config.toml
model = "self-supervised image encoder"
dataset = "Sentinel-2 satellite tiles (TerraMesh)"
train_examples = 145000
image_size = 48
crop_scale_min = 0.2
horizontal_flip = true
translate = 0.12
color_jitter = 0.4
method = "barlow_twins"
arch = "swin"
norm = "layernorm"
norm_position = "pre"
activation = "gelu"
mlp_ratio = 4
head_dim = 64
fused_qkv = true
bias = "qkv"
qk_norm = false
layer_scale_init = 0.1
parallel_block = false
inner_norm = false
drop_path = 0.15
patch_size = [2, 2]
depths = [2, 2, 3, 2]
widths = [48, 96, 192, 384]
projector_hidden = 1024
projector_out = 512
projector_hidden_layers = 1
init = "kaiming_normal"
residual_init = "none"
optimizer = "soap"
beta2 = 0.95
lr = 0.0018
beta1 = 0.95
shampoo_beta = 0.95
eps = 1e-08
precondition_frequency = 50
max_precond_dim = 1024
one_sided = false
adamw_lr_other_params = 0.0024
grad_clip = 3.0
magnitude_pruning = 0.3
steps = 8100
batch_size = 256
epochs = 14.3
lr_schedule = "cosine"
final_lr_fraction = 0
warmup_steps = 400
weight_decay = 0.3
adamw_weight_decay_other_params = 0.01
Rows from block 2 of a small self-supervised image encoder, named by matrix and row number. Rows with one number belong to one neuron. Each number is 50 + 15 x the weight over its row's rms, rounded and kept within 0 to 99. All counts start at 0. After the name is the row's rms in percent of the matrix's.
Before each neuron's rows are labels from the 100 images, of 14848, where the neuron reaches its highest value: "peak on" is the class under the peak. Only what is clearly more common there than usual is listed. The data: Sentinel-2 satellite tiles (TerraMesh).
# fc1: MLP up (model.blocks.2.mlp.fc1.weight, 384x96), inputs 0-95
# fc2: MLP down (model.blocks.2.mlp.fc2.weight, 96x384, transposed), outputs 0-95

peak on: clouds
fc1.4 082:50 18 56 38 50 50 50 50 50 70 65 59 64 63 49 76 10 95 50 76 50 71 36 25 59 59 30 50 50 76 61 50 49 38 74 31 50 39 50 67 21 65 50 44 68 52 66 50 50 38 74 50 50 50 93 50 54 41 81 50 50 50 50 35 50 67 68 57 50 50 45 50 32 50 43 50 31 37 50 78 46 20 50 50 61 31 50 49 62 47 47 56 46 50 30 33
fc2.4 099:69 79 26 50 50 34 50 50 50 49 39 14 38 50 41 47 87 25 13 50 38 60 60 62 50 47 50 56 50 41 50 44 59 50 50 26 40 72 58 45 67 34 45 40 57 50 43 48 59 68 44 53 50 32 40 36 50 50 26 82 31 39 50 52 79 62 50 50 60 48 22 50 60 29 45 50 80 50 70 50 70 50 55 54 76 50 48 30 53 12 57 20 36 50 50 75

peak on: snow or ice
fc1.346 088:50 50 50 50 47 50 50 50 50 50 41 36 50 14 93 42 50 50 54 39 81 61 74 46 65 43 42 50 70 50 50 43 47 50 57 33 75 26 27 46 72 30 50 50 35 80 15 42 49 50 32 09 34 41 47 46 18 50 62 50 30 55 60 55 53 66 50 50 53 80 43 66 50 63 50 56 48 50 55 43 42 71 23 27 50 58 76 50 25 69 42 31 47 50 68 52
fc2.346 119:68 46 58 51 50 73 41 22 49 50 44 77 48 65 32 19 57 50 38 50 26 50 38 50 17 46 63 50 30 50 42 46 24 50 48 79 64 61 50 59 21 40 70 59 30 27 37 67 42 62 61 42 55 68 50 76 57 76 39 29 78 50 50 50 53 50 46 50 50 64 60 42 78 53 25 55 34 55 31 63 50 23 66 55 85 50 50 40 71 35 50 56 50 64 29 32

peak on: crops
fc1.161 100:50 50 47 69 71 18 77 37 50 50 43 60 50 31 35 50 67 35 37 49 50 50 69 60 32 45 35 76 28 43 55 45 37 44 50 50 50 43 50 50 25 72 34 66 47 19 75 56 86 75 45 61 65 33 41 43 46 50 29 52 66 67 13 53 50 37 74 50 58 28 33 50 37 50 61 50 57 46 31 50 36 33 69 50 41 20 50 50 50 50 81 52 28 70 59 29
fc2.161 113:46 28 49 53 50 70 50 58 50 50 50 44 50 73 40 39 50 50 50 50 47 68 20 50 50 50 56 61 68 63 63 64 50 29 30 53 81 48 50 50 34 35 50 50 45 50 80 19 53 20 50 31 76 50 47 50 25 32 47 56 54 50 57 46 50 52 58 50 50 50 50 65 12 50 32 21 67 65 36 41 50 17 77 57 50 84 55 39 50 49 34 78 77 81 24 58

peak on: snow or ice
fc1.265 160:50 42 44 48 48 37 50 30 78 57 42 78 60 50 76 57 38 59 58 63 50 39 49 45 54 82 34 55 50 29 49 44 74 50 37 66 36 43 25 50 50 60 50 61 52 73 63 50 40 52 44 20 50 37 20 47 75 23 50 56 39 50 50 36 68 28 59 69 32 86 68 45 57 48 23 43 50 53 25 62 34 26 65 38 40 53 50 48 17 40 58 75 32 50 61 82
fc2.265 099:44 50 44 50 50 50 83 52 54 61 57 37 41 49 22 50 68 47 58 37 38 39 82 38 27 63 73 65 54 60 50 42 12 50 50 24 69 60 40 26 50 35 50 76 30 45 33 57 32 30 50 55 50 69 50 38 68 55 41 50 71 33 21 29 28 67 42 50 57 59 50 56 34 70 82 45 65 45 50 32 57 79 32 48 68 64 25 50 63 67 51 56 72 35 59 44

peak on: clouds
fc1.185 094:50 50 16 50 28 78 58 50 63 63 38 48 40 50 65 67 50 42 50 93 40 32 50 50 40 54 54 26 50 50 29 70 50 37 42 50 58 64 25 27 50 34 26 26 63 63 49 58 50 50 50 64 50 50 50 35 20 69 50 77 62 46 50 50 23 11 50 59 29 49 46 50 43 67 86 39 47 37 37 41 50 51 50 50 42 75 20 56 51 50 50 50 87 41 50 50
fc2.185 113:50 37 54 64 77 74 50 50 50 15 69 50 77 50 43 50 58 51 36 55 50 50 29 60 18 42 28 83 24 50 75 31 31 46 61 56 44 67 91 72 57 71 43 74 32 38 39 55 32 23 39 36 50 50 36 57 56 55 14 50 36 50 50 50 60 50 67 50 28 45 51 62 57 50 50 52 58 45 56 50 48 33 45 48 21 50 77 25 50 72 44 49 39 50 50 61

peak on: snow or ice
fc1.227 141:39 35 36 92 53 33 50 50 64 39 40 34 64 50 77 61 13 52 16 72 50 49 50 39 50 62 28 50 77 42 50 55 40 53 27 54 50 60 40 50 50 35 57 50 58 50 50 32 36 73 64 38 73 58 51 54 50 32 67 50 23 32 56 50 64 50 70 59 21 77 46 35 50 26 43 50 45 51 50 41 50 47 50 52 73 74 40 62 71 73 83 50 28 69 39 34
fc2.227 099:50 33 50 50 50 44 50 46 65 77 64 50 50 50 50 66 58 49 59 34 37 60 62 25 48 50 66 50 50 40 28 60 55 50 69 33 50 45 50 50 68 84 47 50 50 50 46 50 23 27 69 57 38 33 51 35 72 59 42 70 67 50 11 38 53 87 38 47 23 80 78 53 37 50 54 50 43 50 31 73 63 67 50 23 50 62 36 45 54 50 50 50 49 13 85 76

peak on: snow or ice
fc1.263 075:60 66 48 07 50 36 50 49 50 50 50 66 57 57 47 50 40 50 50 55 56 20 58 74 13 43 50 50 34 21 68 76 49 40 38 80 62 96 49 59 48 63 50 50 50 35 35 63 50 59 14 57 50 52 35 50 50 53 50 60 50 81 25 54 36 38 71 32 89 50 50 45 50 35 50 49 67 50 50 50 56 61 55 56 57 27 50 82 50 47 59 48 21 59 59 47
fc2.263 094:50 50 37 50 36 44 50 50 52 30 55 43 50 62 83 51 57 69 28 59 33 50 46 50 52 65 83 50 64 50 39 31 53 53 60 57 55 24 50 22 23 37 50 46 22 50 50 40 50 29 69 14 24 34 33 51 49 51 50 58 59 42 45 50 83 66 27 91 42 43 50 50 08 50 59 66 46 38 36 50 35 36 50 50 70 65 50 65 50 69 50 41 69 27 31 50

peak on: crops
fc1.302 127:49 69 44 33 47 50 40 50 47 33 50 50 36 65 76 58 75 67 43 67 50 50 33 21 50 07 42 38 55 68 50 41 49 44 23 30 40 50 49 61 52 34 57 63 77 50 68 71 40 50 35 50 55 79 49 71 64 48 50 43 48 61 39 14 41 58 29 50 72 54 35 62 65 50 42 80 37 50 25 62 43 28 48 69 40 47 50 32 30 36 64 43 50 43 88 34
fc2.302 123:64 44 55 56 68 68 49 34 44 42 50 41 28 50 50 33 30 24 49 41 23 64 65 84 50 50 44 60 60 50 72 60 25 50 50 60 64 34 60 47 35 47 40 29 51 46 43 21 57 50 41 28 50 07 70 50 55 44 63 50 67 22 50 61 50 50 79 67 41 33 66 31 44 50 56 33 50 53 50 36 47 85 55 42 35 39 41 61 50 78 34 50 06 48 49 70

peak on: snow or ice
fc1.209 063:26 30 34 46 72 50 46 67 50 50 09 50 50 70 70 35 41 50 50 50 50 40 56 50 50 50 51 18 73 50 51 43 46 66 50 70 22 50 61 58 50 43 50 75 50 50 37 77 50 32 50 36 32 93 37 50 66 73 43 50 54 50 50 77 47 50 50 41 17 38 50 51 67 53 50 64 50 66 57 37 50 67 73 50 89 50 50 50 50 51 50 64 20 30 69 79
fc2.209 082:50 44 39 71 27 50 50 42 65 45 80 50 50 50 50 50 48 48 50 74 50 50 50 50 60 50 29 67 50 36 65 41 31 31 55 41 50 57 61 50 50 40 43 35 50 56 72 49 50 31 71 78 50 16 60 50 39 25 57 50 40 70 50 42 50 26 45 50 29 66 82 50 52 50 43 12 30 47 50 79 53 60 11 83 46 50 67 50 50 50 65 50 86 50 14 33

peak on: snow or ice
fc1.364 083:50 72 36 50 71 57 50 78 77 81 61 50 50 29 50 54 30 50 15 50 50 50 57 50 50 36 72 56 50 74 50 41 25 50 52 50 80 57 50 50 50 50 30 50 25 59 23 47 93 70 42 50 20 37 50 39 70 50 50 40 23 50 50 29 56 59 50 59 57 37 38 57 50 50 55 25 50 55 59 38 50 48 20 77 48 63 48 36 80 42 50 33 37 44 61 27
fc2.364 117:34 38 66 29 32 40 41 34 36 23 05 63 30 50 65 50 76 36 54 63 50 35 50 55 54 50 39 38 63 29 50 62 66 58 50 50 50 50 67 50 63 55 50 42 57 73 50 43 30 25 67 31 73 50 59 79 50 55 36 50 96 51 50 50 50 52 39 26 63 35 53 50 67 66 42 74 80 68 40 70 41 56 79 50 36 34 60 61 41 47 50 54 61 73 36 42

peak on: crops
fc1.205 089:51 58 22 52 50 72 40 38 66 61 57 44 50 38 38 55 81 81 08 50 40 47 71 34 26 50 50 50 61 68 66 50 81 64 50 63 58 50 51 50 67 61 46 50 83 50 42 44 40 39 45 63 10 52 43 50 47 74 38 53 46 60 73 63 50 79 66 76 32 47 27 30 50 33 36 35 24 61 43 47 24 57 66 47 80 50 50 50 50 68 56 59 50 50 50 50
fc2.205 102:50 44 50 21 76 10 69 41 73 50 50 88 76 71 60 48 54 57 50 06 80 50 50 39 50 47 24 62 47 59 50 50 50 50 50 32 14 38 46 50 57 63 56 50 57 50 69 47 72 69 59 54 50 58 50 47 59 50 61 66 35 50 67 50 50 50 50 46 57 36 50 50 21 50 46 35 89 36 69 52 50 62 48 42 47 46 44 60 73 18 22 34 53 42 50 47

peak on: clouds
fc1.337 089:29 52 36 50 16 84 49 62 50 50 50 50 50 34 56 41 35 40 41 58 61 50 27 42 50 20 50 16 67 50 47 56 50 59 48 50 50 51 58 53 54 37 51 23 28 40 58 61 50 50 59 50 58 60 50 49 55 64 50 50 50 87 50 63 12 50 57 63 28 50 50 29 54 45 59 52 41 72 50 50 32 87 50 28 16 76 68 23 20 50 61 78 41 50 61 33
fc2.337 111:50 50 58 58 57 50 35 48 56 45 59 50 69 39 50 22 44 56 39 50 65 69 71 72 45 40 40 37 63 45 72 20 87 66 54 50 40 50 42 73 62 50 58 50 50 52 26 69 49 58 50 44 70 50 48 57 50 58 53 74 51 50 52 75 50 51 70 21 67 23 45 50 36 42 50 59 54 50 54 74 08 85 38 16 72 15 50 24 48 32 51 50 50 32 41 50

peak on: snow or ice
fc1.116 140:65 66 53 28 69 32 52 73 50 47 83 45 82 47 50 25 35 72 50 60 69 60 23 26 43 31 57 68 63 60 50 66 47 50 40 62 73 54 65 45 36 43 19 32 45 37 50 47 74 99 47 67 44 34 50 20 41 50 32 57 50 34 53 49 63 50 42 50 50 50 44 55 55 44 74 62 36 40 44 33 60 21 56 50 65 63 52 31 59 50 42 50 50 31 49 50
fc2.116 090:29 32 42 89 50 18 65 23 80 47 66 50 47 50 54 39 63 45 73 37 40 67 81 72 32 49 50 38 50 50 33 37 21 27 55 25 50 50 50 47 29 50 50 92 50 61 27 35 55 44 58 63 60 58 31 50 77 36 78 62 50 39 43 37 41 44 47 46 50 67 36 50 37 65 44 22 50 50 27 46 50 50 50 60 46 72 50 40 43 65 48 59 36 46 70 46

peak on: clouds
fc1.249 068:30 50 50 61 49 87 50 51 50 13 35 45 50 68 53 50 38 24 25 79 50 50 45 61 41 26 50 43 18 48 59 36 50 50 50 69 29 29 75 50 64 50 50 50 31 43 50 50 36 50 70 70 50 75 25 50 15 50 50 31 54 50 50 38 76 50 61 74 44 84 59 31 36 70 69 61 50 59 50 67 26 50 48 50 39 59 50 38 54 50 50 73 77 50 50 43
fc2.249 100:88 50 39 22 37 50 59 50 75 50 50 59 16 32 46 39 70 42 50 37 50 48 73 48 41 70 55 49 50 50 51 18 58 50 50 64 50 50 49 73 44 12 57 66 55 37 60 66 43 50 55 50 50 29 63 93 62 61 53 46 50 50 46 51 42 68 39 50 50 50 11 64 50 56 45 38 50 32 46 51 50 23 49 07 37 46 56 50 47 37 88 25 50 50 52 62