config.toml
horizontal_flip = true
method = "barlow_twins"
arch = "swin"
mlp_ratio = 4
residual_init = "none"
beta2 = 0.95
shampoo_beta = 0.95
max_precond_dim = 1024
steps = 8100
Rows from block 6 of a small self-supervised image encoder, named by matrix and row number. Rows with one number belong to one neuron. Each number is 500 + 40 x the weight over its row's rms, rounded and kept within 0 to 999. All counts start at 0. Numbers have three digits each.
After each neuron's rows are labels from the 100 images, of 14848, where the neuron reaches its highest value: "strongest on" is what is common among them; "peak on" is the class under the peak. Only what is clearly more common there than usual is listed. The data: Sentinel-2 satellite tiles (TerraMesh). In brackets: how many of the 100, against the usual share in percent.
# fc1: MLP up (model.blocks.6.mlp.fc1.weight, 768x192), inputs 0-191
# fc2: MLP down (model.blocks.6.mlp.fc2.weight, 192x768, transposed), outputs 0-191

fc1.704:483468500467476543500408500452459500458500467577558459536536507409500528535544500500516475494525491480529532464500446468500558416544558500497572518500474453569483547500424465500402515484543528588413482448530514500496500505578443499500473522475548462425526500549500599500503500420500445500502496550497530500380485527500500585504509500500500554500500518513500488540424443421459494549469460463500426500595500462500514500497513546431567489500503526432516487500494449486500457502500500500483503566418500546500471543500500482500440509470479449468449509595500476539577500500484481474
fc2.704:514433500500500507549569474500513500526527512360510553471500500537526452500481392492500597500446500476464528513500534546547410539500457500500500500442591563437461426520500573520500500535500500447581447559500459527434500428500483564500510500533483500565507500464500499515484473589500445569500500500422503510566500494525474451433500578483458500456497500534500500473530500577488451506585512486493522484452485492500477469463405443519499475428415500462500456529531525546486520448500500500500574500547482468538500483472528524547549476500542576474514518470436502553472509531500448460
strongest on: main land cover: snow or ice (34 vs 14.6)
peak on: snow or ice (35 vs 14)

fc1.382:434500484502500560446500421433392500543521500500500510570500500528550446425543500500591563456500500486551500474501430465498425498486500429473430500500500500565467500500500500542510571500490500481500513500500521473543500500545523445500472568500592481567500501592500585500469508531515517500500429519500500500499494516482500492430458506521441424500470603500433500427500497499500610564461500481529445500500513557561500500442500477500433500479466622500484500531500500451500475340484500529426479479500439500488514500500478500471500441511510501514500459500469500530553494500500479552
fc2.382:539447500500500532500419590500577500500447500428500439500513500493424578515565500518536410563500542475444471500559537495474577472524517553500500493498599569500500500422500519447514500540500500500500449500475500536500500484523508500490528463500531453469551466472500506500500500500533550440500500490517481416448525495470452561572502418480566437505500441522497479473525500510454468512565500518490545500476500500493500500511503532500439500523558356591500495528484550460514500457500500490563540519552490371476500500534500500500500500500416571493413543500489493460451500562399522500
strongest on: snow or ice (64 vs 20.6); main land cover: snow or ice (46 vs 14.6)
peak on: snow or ice (44 vs 14)

fc1.394:492477468500491500538482434548470433500512389476575454500467440501500447477500485545500500506502494449523500522421588493511500446541500543509500508460513500481500500527577500455486537591532490408470604500434551500405500500495543500545497431454452460539429521444511522500500512536524500472458568502504453519500506523432514500486500476500500500542527500560490499523500500473500440500438500556573539512519394500500526503521558459546439404443481500549509530469500500453500513529580570493493526386516483500477461412586500500480500471502500556487476435389492500500500505523533499500
fc2.394:500500503456439486531422506437503500460495545500500553452500476437486490508500470525500516500524586547500500544503447500500500500402454513500431500500430507500500528490500473446427447397508500506500522500500509500500505524571417533476556518500544508519545500473559555542509453456494564556565433492456473500551468516423500556526545500487570500480605532468564500507482487448513506476549504513438570466500500500459588500500456510514557495463555487446488500514437455577500528470469567536573492504521500497472558500438539533547539401541570469500542499565567455443500524444530454449
strongest on: crops (74 vs 38.8); main land cover: crops (56 vs 20.2)
peak on: crops (56 vs 17.8)

fc1.644:545417500512430489412590500500456500439470500434473500458533500500453500414402500532461573520438500490437482500445484500470500500478523453500507474569500560502515575500408457484452569513500447490463465569500500494458579500500500438481562500542522550499527500431424500573500533506500494500564500494551500446500543527500550500489461550537568500498500443442500526500463500500499479501541448500500422500500507500493447500481525407595500475588603500566500500452500569500431509500590561505478531538479474567500447548500529509523498516540458502535516500500493500476506523462500450500
fc2.644:451501500465493472500500520500500575470429539500619500492544446403500446475500500500506532500479470532474569500566478500517500500458500564573500500500449500478407456500458546618512476500445500500509500481479500515530500500528500500500500494509500457485500500609572566500500543516539521541492561463497554475500444523605463477488500527500544500487546500514533480622417500594509500500500500500500500554494500414500500477509464549500451493536446500537567581500570423429500500463533500500588527500462470514531500419502525500500600481438448424520540471533500500500535500447500500518
strongest on: clouds (66 vs 15.4); main land cover: water (33 vs 11.2); main land cover: clouds (28 vs 2.5)
peak on: water (33 vs 10.8); clouds (32 vs 2.6)

fc1.442:500490442500524546515452500563458510515500600532500436426490500419407522500500526500485494545500520493500500457500500451487487484517502492523500527432375437549500498569419450500370564469500500542590444384480500500500464503482500484500525500557500534456500563477500486568505500486500494434442517507500500521563496500500432520473437441480461500467481363500510553567500500500546533475500500490483512500581497464500451446462509500500500434482471504508500500500586497459561500500390517540525487561522457584555467538500528547500485500506500463500457462500498474500500522500500441500
fc2.442:526559488555500499507475508500479501501534410504441570500507500539560425463572501500486475534500475500500437500489500509479500552478482500558463500546516549500511500509500563500659500504517491500457573545500543500525543444500572500471523498422519460462500442552500507457568544500488500510541463500460500500436506566518520500500504488493500447489503535469541500483500570511493500565500500513465500460468500584521412500582511521488510556569510500571568500500391595500444433531562483427444538448462595458454520454582464441463522534517500500521500551500470476512453516441500556500
strongest on: main land cover: snow or ice (33 vs 14.6)
peak on: snow or ice (33 vs 14)

fc1.395:438538500520500500478452564500463420499500500500500527453500500535545524478500447564521500500520500459500500506500536500455500504500500464534507557500500575451546500512500516500439499500531459590500429457472496500500500477524468455500500519453443431500460473500500555490500468469502522477594419571447500504438573451391515500500548482464502475524416497574497549447451423601439500615541500533486561544504417442500521500428500523500546500436500492547500542523500500500587547500500581527472489414500500558500510529500566531500492504500433503500486544500619556490475500468500555500
fc2.395:574500453460500500509500448524570463549534448500547543552500500486472488393477500454500500486500464500500428468500493500573562469476423437480603500551500435500411523500500508500500500500500537402500568543500500490528526510500500541500505476535524549541495500517500409529480476542500470500451550500518500525571499526500550556472446571496556510440544492500500508500512525406615531455500507419509486483500492507504424443500500500476500517493515500485500469500500480461534500536435575554500556500547453421500551500500347450525410439500500500500500500515464426523500559500500441486
strongest on: main land cover: snow or ice (39 vs 14.6)
peak on: snow or ice (39 vs 14)

fc1.302:593500500500500500521519510500500456536507382501530563500449427500544500516475500500519500519458427437493517500432378500459500485470508487500500463500595551458500489500519575516559365491520524455512437468606494580444500491500500500431479500500525443553571461597500549500500500479525544515467539442493500477522500529500586526500486563500470563500500500500520523456500500433500449605511552514488539500500517500560554500475474561500426500500500538583439482474552462554439445500520500500500500484440500472517500500492552475500504480429500523456500566508570500508450520500510466500
fc2.302:561500488458475467568477536535516474474500500420500578500500574523562500414443500530500471444504445499615492442523516556388546556435500515446484570492504607550500519438458500500500483500448487529544500566519500444500502536521500500504500500500500522472443468468500511476448508473506460479601547500513500524462486500500533500589536500439501460500500500565500500550514544544536500500511500500463500515500490514540500500498612508531451450590500560510472500490453552454469500592500507529500500558429505500500424435493477580563500531500522433511406500453413500500500488500500500461
strongest on: snow or ice (89 vs 20.6); main land cover: snow or ice (77 vs 14.6)
peak on: snow or ice (89 vs 14)

fc1.735:474500543531507599475500450475500489546500500500578517500453501500544443500526500434494382500502500500500500458507546474518505500535441546500519602500525500522486437562501500534500558510457448458500511488507420541424552466494440541476441502564500500515500435471524474500520550502460419480552500585540524436556455506551505500415541525488457460560459500500577564500610518500547500500500554506515500500473502531565551500577500388433450500574500478524484500500485500561525513517494500528531514450448546471496500517490532543500450444487505460562606566501429500500470500528500498475
fc2.735:578500441487500458512500603500436496434500566447463500445555462500500500528603500500539553527469500500500553500500558514500532506439551452573375445500505500448500475497500613501576502500568529525515528445546500467531503538457500417494464541460500500500500569497516544487478500500625500534474500519454433547434550503427500537561500500521484505511500500500446448527500479500458478451552538482491500560531487500510463470473460583594579468454500482500476492480506500448513453475500454500475542492531447500430500500507500500460508594561500500426489478492564565500500500491500496500
strongest on: snow or ice (94 vs 20.6); main land cover: snow or ice (88 vs 14.6)
peak on: snow or ice (91 vs 14)

fc1.746:550485500500500545500409500500451500500520510500498515500444500500500587489500510500554500500500559511500500467589500500547414498500511421500527505495500500461500521500500495423543500480505520431500405517551500525464453479511542500465440506486498416483500511439439500440561517491500473500561500506500474478570484500500500477514521568485526541467458537468500558500500515504433500485570500500500503575500500509392425500533500524542495500480443564454503437500505500542419500500543509496414500577500551496490476462704470500489494514522573392485500561524500540567526525495492412500
fc2.746:357529500531504500463434521500518500500466464487554500500547500511412482600518500452444500500500500476568500470478476533487551512554552500500481504570473539561500500502484439535456430500493500500496542494500560537510500500500470500547613500432512544459500500607507523500482487490570524541528512496516500464489500527514453500500504524500483500453500500573566543453541490465484517539491524557500509506500565500500500500500461458500472451509563421500565633500500466524626499567500496500500500467500383530418500540500600510538500488557500502534574500504503470500488524500500513391
strongest on: snow or ice (56 vs 20.6); main land cover: snow or ice (49 vs 14.6)
peak on: snow or ice (48 vs 14)

fc1.492:556500453470424539497500519521534500443535535482444419404417545442490500500500500576558473544404527450488415512454535465500413463500528485500489455506475532531500500500434555458546500500548500492436500500500500546496542500507500533500500500463492565468504500500463519426520500560524577412524500452511437500488592488500500500469380500512546476500497538500623500442500503508493461500544576533534506545537500500505540547529500500533500500558515498502500521467500453581462489481500500503561546456581578482500441580476430500454500515503500563500484516500543535441500500578455484489
fc2.492:500491483474599377481467456550458500585564521490603500548513500562446519530539501467518500515564538531500500500536558500528531552500500500442436500536552500500500500500617509562500500494508500500553500506517453458494500406522554500422500430566523455534500487565433502546399450500500497541500544500438540539500500540500500499533547500439482500497500477500373481500526512583556500475448500500500526464497437569500499500510500498471500494500465469522459412572500548416546548500500500500496483590500518573491500506500544461500523455505500500562437493500500423500500446500492500495
strongest on: snow or ice (49 vs 20.6); main land cover: snow or ice (39 vs 14.6)
peak on: snow or ice (33 vs 14)

fc1.102:541500500550531502460463434566476512500572620471469461548499479442500500500468500530564524500500465484472429500505404485497540449474461500564488527536500547500486516446500570554456494500428500490500531501526495514478513463501452412553443500504437500500542484494500546574481458507590500472475550466496498547412528475404560476474500407500500471500500500506455416524462538576511518471487449500475500483501453500533522516471422505500500549512500480479524468419545572477497458435478500499500577543423540489520576557500500509595500462563500537500500500500500416414489500472490471447
fc2.102:410467506427500570586500500500568491500428496500530468500500517531500511523500525519485500500497520500478585517547567521547500582500566500500500500500500493538513500500484437512524500500517466500451500512500529500529465500541476561486607413500510500446500528443479500455522569500608500553475420500464429500494428601500425465494565491500494523500546562500510555563558438432500579420564515457530500500508500530497500476500489476500500494439547404474500557500464527466500500498525604501558527465524474559490521487578519500450494484500552520500547428500568512500500445449440468448
strongest on: clouds (65 vs 15.4)
peak on: clouds (53 vs 2.6)

fc1.422:500522570537461578415525535500500555500565482500515505462470495567580528507451441434500554538534449459554556545439500530500576465500422533556482500500467451500500500444500500500500500460460522479500505453603508469500500500505524486547580479525462506500500500500494562500415440511469500500489450528405470500505500559439581478500500570500500588530500439489496515483448500500483500441506459500472454441515437550511545579509465500500441500591500454562546535413500500500473500533580462482500431500545581500460495467500459507520574549500429488488500500500589516500500566493500488500
fc2.422:422500476460500473559468381503500500500500419500456428476424500459461503500500593427481481420500500558500500511598483531500500500534500407449500443511456500533500500501524462500554500475500522484467495464449564492470515502447512500500500500500522525500500519565529471479500500527457500500528501494472500621507493500493435500551500407500500474500576502500500500549632536543500504575524544534494513500500532439455500500500559451547532500444500500484502397557533496478526500508568589525500541482499410479489591547500420455512466479451551483500500555500500491415500461500500569500
strongest on: snow or ice (77 vs 20.6); main land cover: snow or ice (71 vs 14.6)
peak on: snow or ice (70 vs 14)

fc1.622:500414500496554500500500500468554500500425500500505397507502500500560500511557491500489500453550565549500500497502518550500500500544500419500500436477412563500500496500476471550494458447562500500500500453541513500525500543500500500497500444456534550539564500543459501500500477487483453500438500500509534593469545526500571572449465547426449434500500500517528500480500475470500520449561458579499500525500406500458500500470521432399567475417534420488446572443519538462495481425554501488500493500461500500500500429446456592522485500467500567560502533597401464500527550539500489500
fc2.622:477500500511474545490505466466529500465532500424500448479558469514426457508469500549500521479484434500533491485500531500500544468567389568457543528556589469503567500605500500500465500521515500569523480500497500408432500500508574454446500499500500561578469569500500500500462500408502551500530530575466513500546438535457500483500591575497500518500497513459527542483500457451476507454493465500518500504449538518477444484501502474500552559521500570500525448500500468488500500500436450463500605463500510476500500508559535500415523530491515494452551500434647486464500494431500500411
strongest on: clouds (71 vs 15.4); main land cover: trees (70 vs 19.5)
peak on: trees (72 vs 20.1)

fc1.381:500476568554478500500519490466467543500545484500460467462500562500470500500500500540500500422563504507500433520500471465494548500536500524507569528430561447469514500459510587500471462500510500485560426534465500484499584500488444427504475500500448541425490415549494449506500518559520559475486500481454556464519560600597465500482493500500500533518404500500546500543486500500472500450522479567500517500500512543500475537568445500513588490537432413427423473479500632448500487504500462500595498480496493500500469483408620500552500500452500500519500500548500500500560490545500479500
fc2.381:500513500470567455576500554419539536500500526483468495500530410492513584533500435453547500483453561519478500502500517572491389546514500500418571448561500489490511557500472451532500500548508500500481446496500500590533485500512579553447502500520500442497492533500386500497507542500500516433500503500599500606484500453453516465588481510500451453437494500500500505485575500475500475549486595500481456560425500539454489475500571489454511488500500518500462537409492500528519500433493543500534500577510500430506500548526452500500483500636500500500500498511486480543472457463486525502
strongest on: snow or ice (66 vs 20.6); main land cover: snow or ice (49 vs 14.6)
peak on: snow or ice (41 vs 14)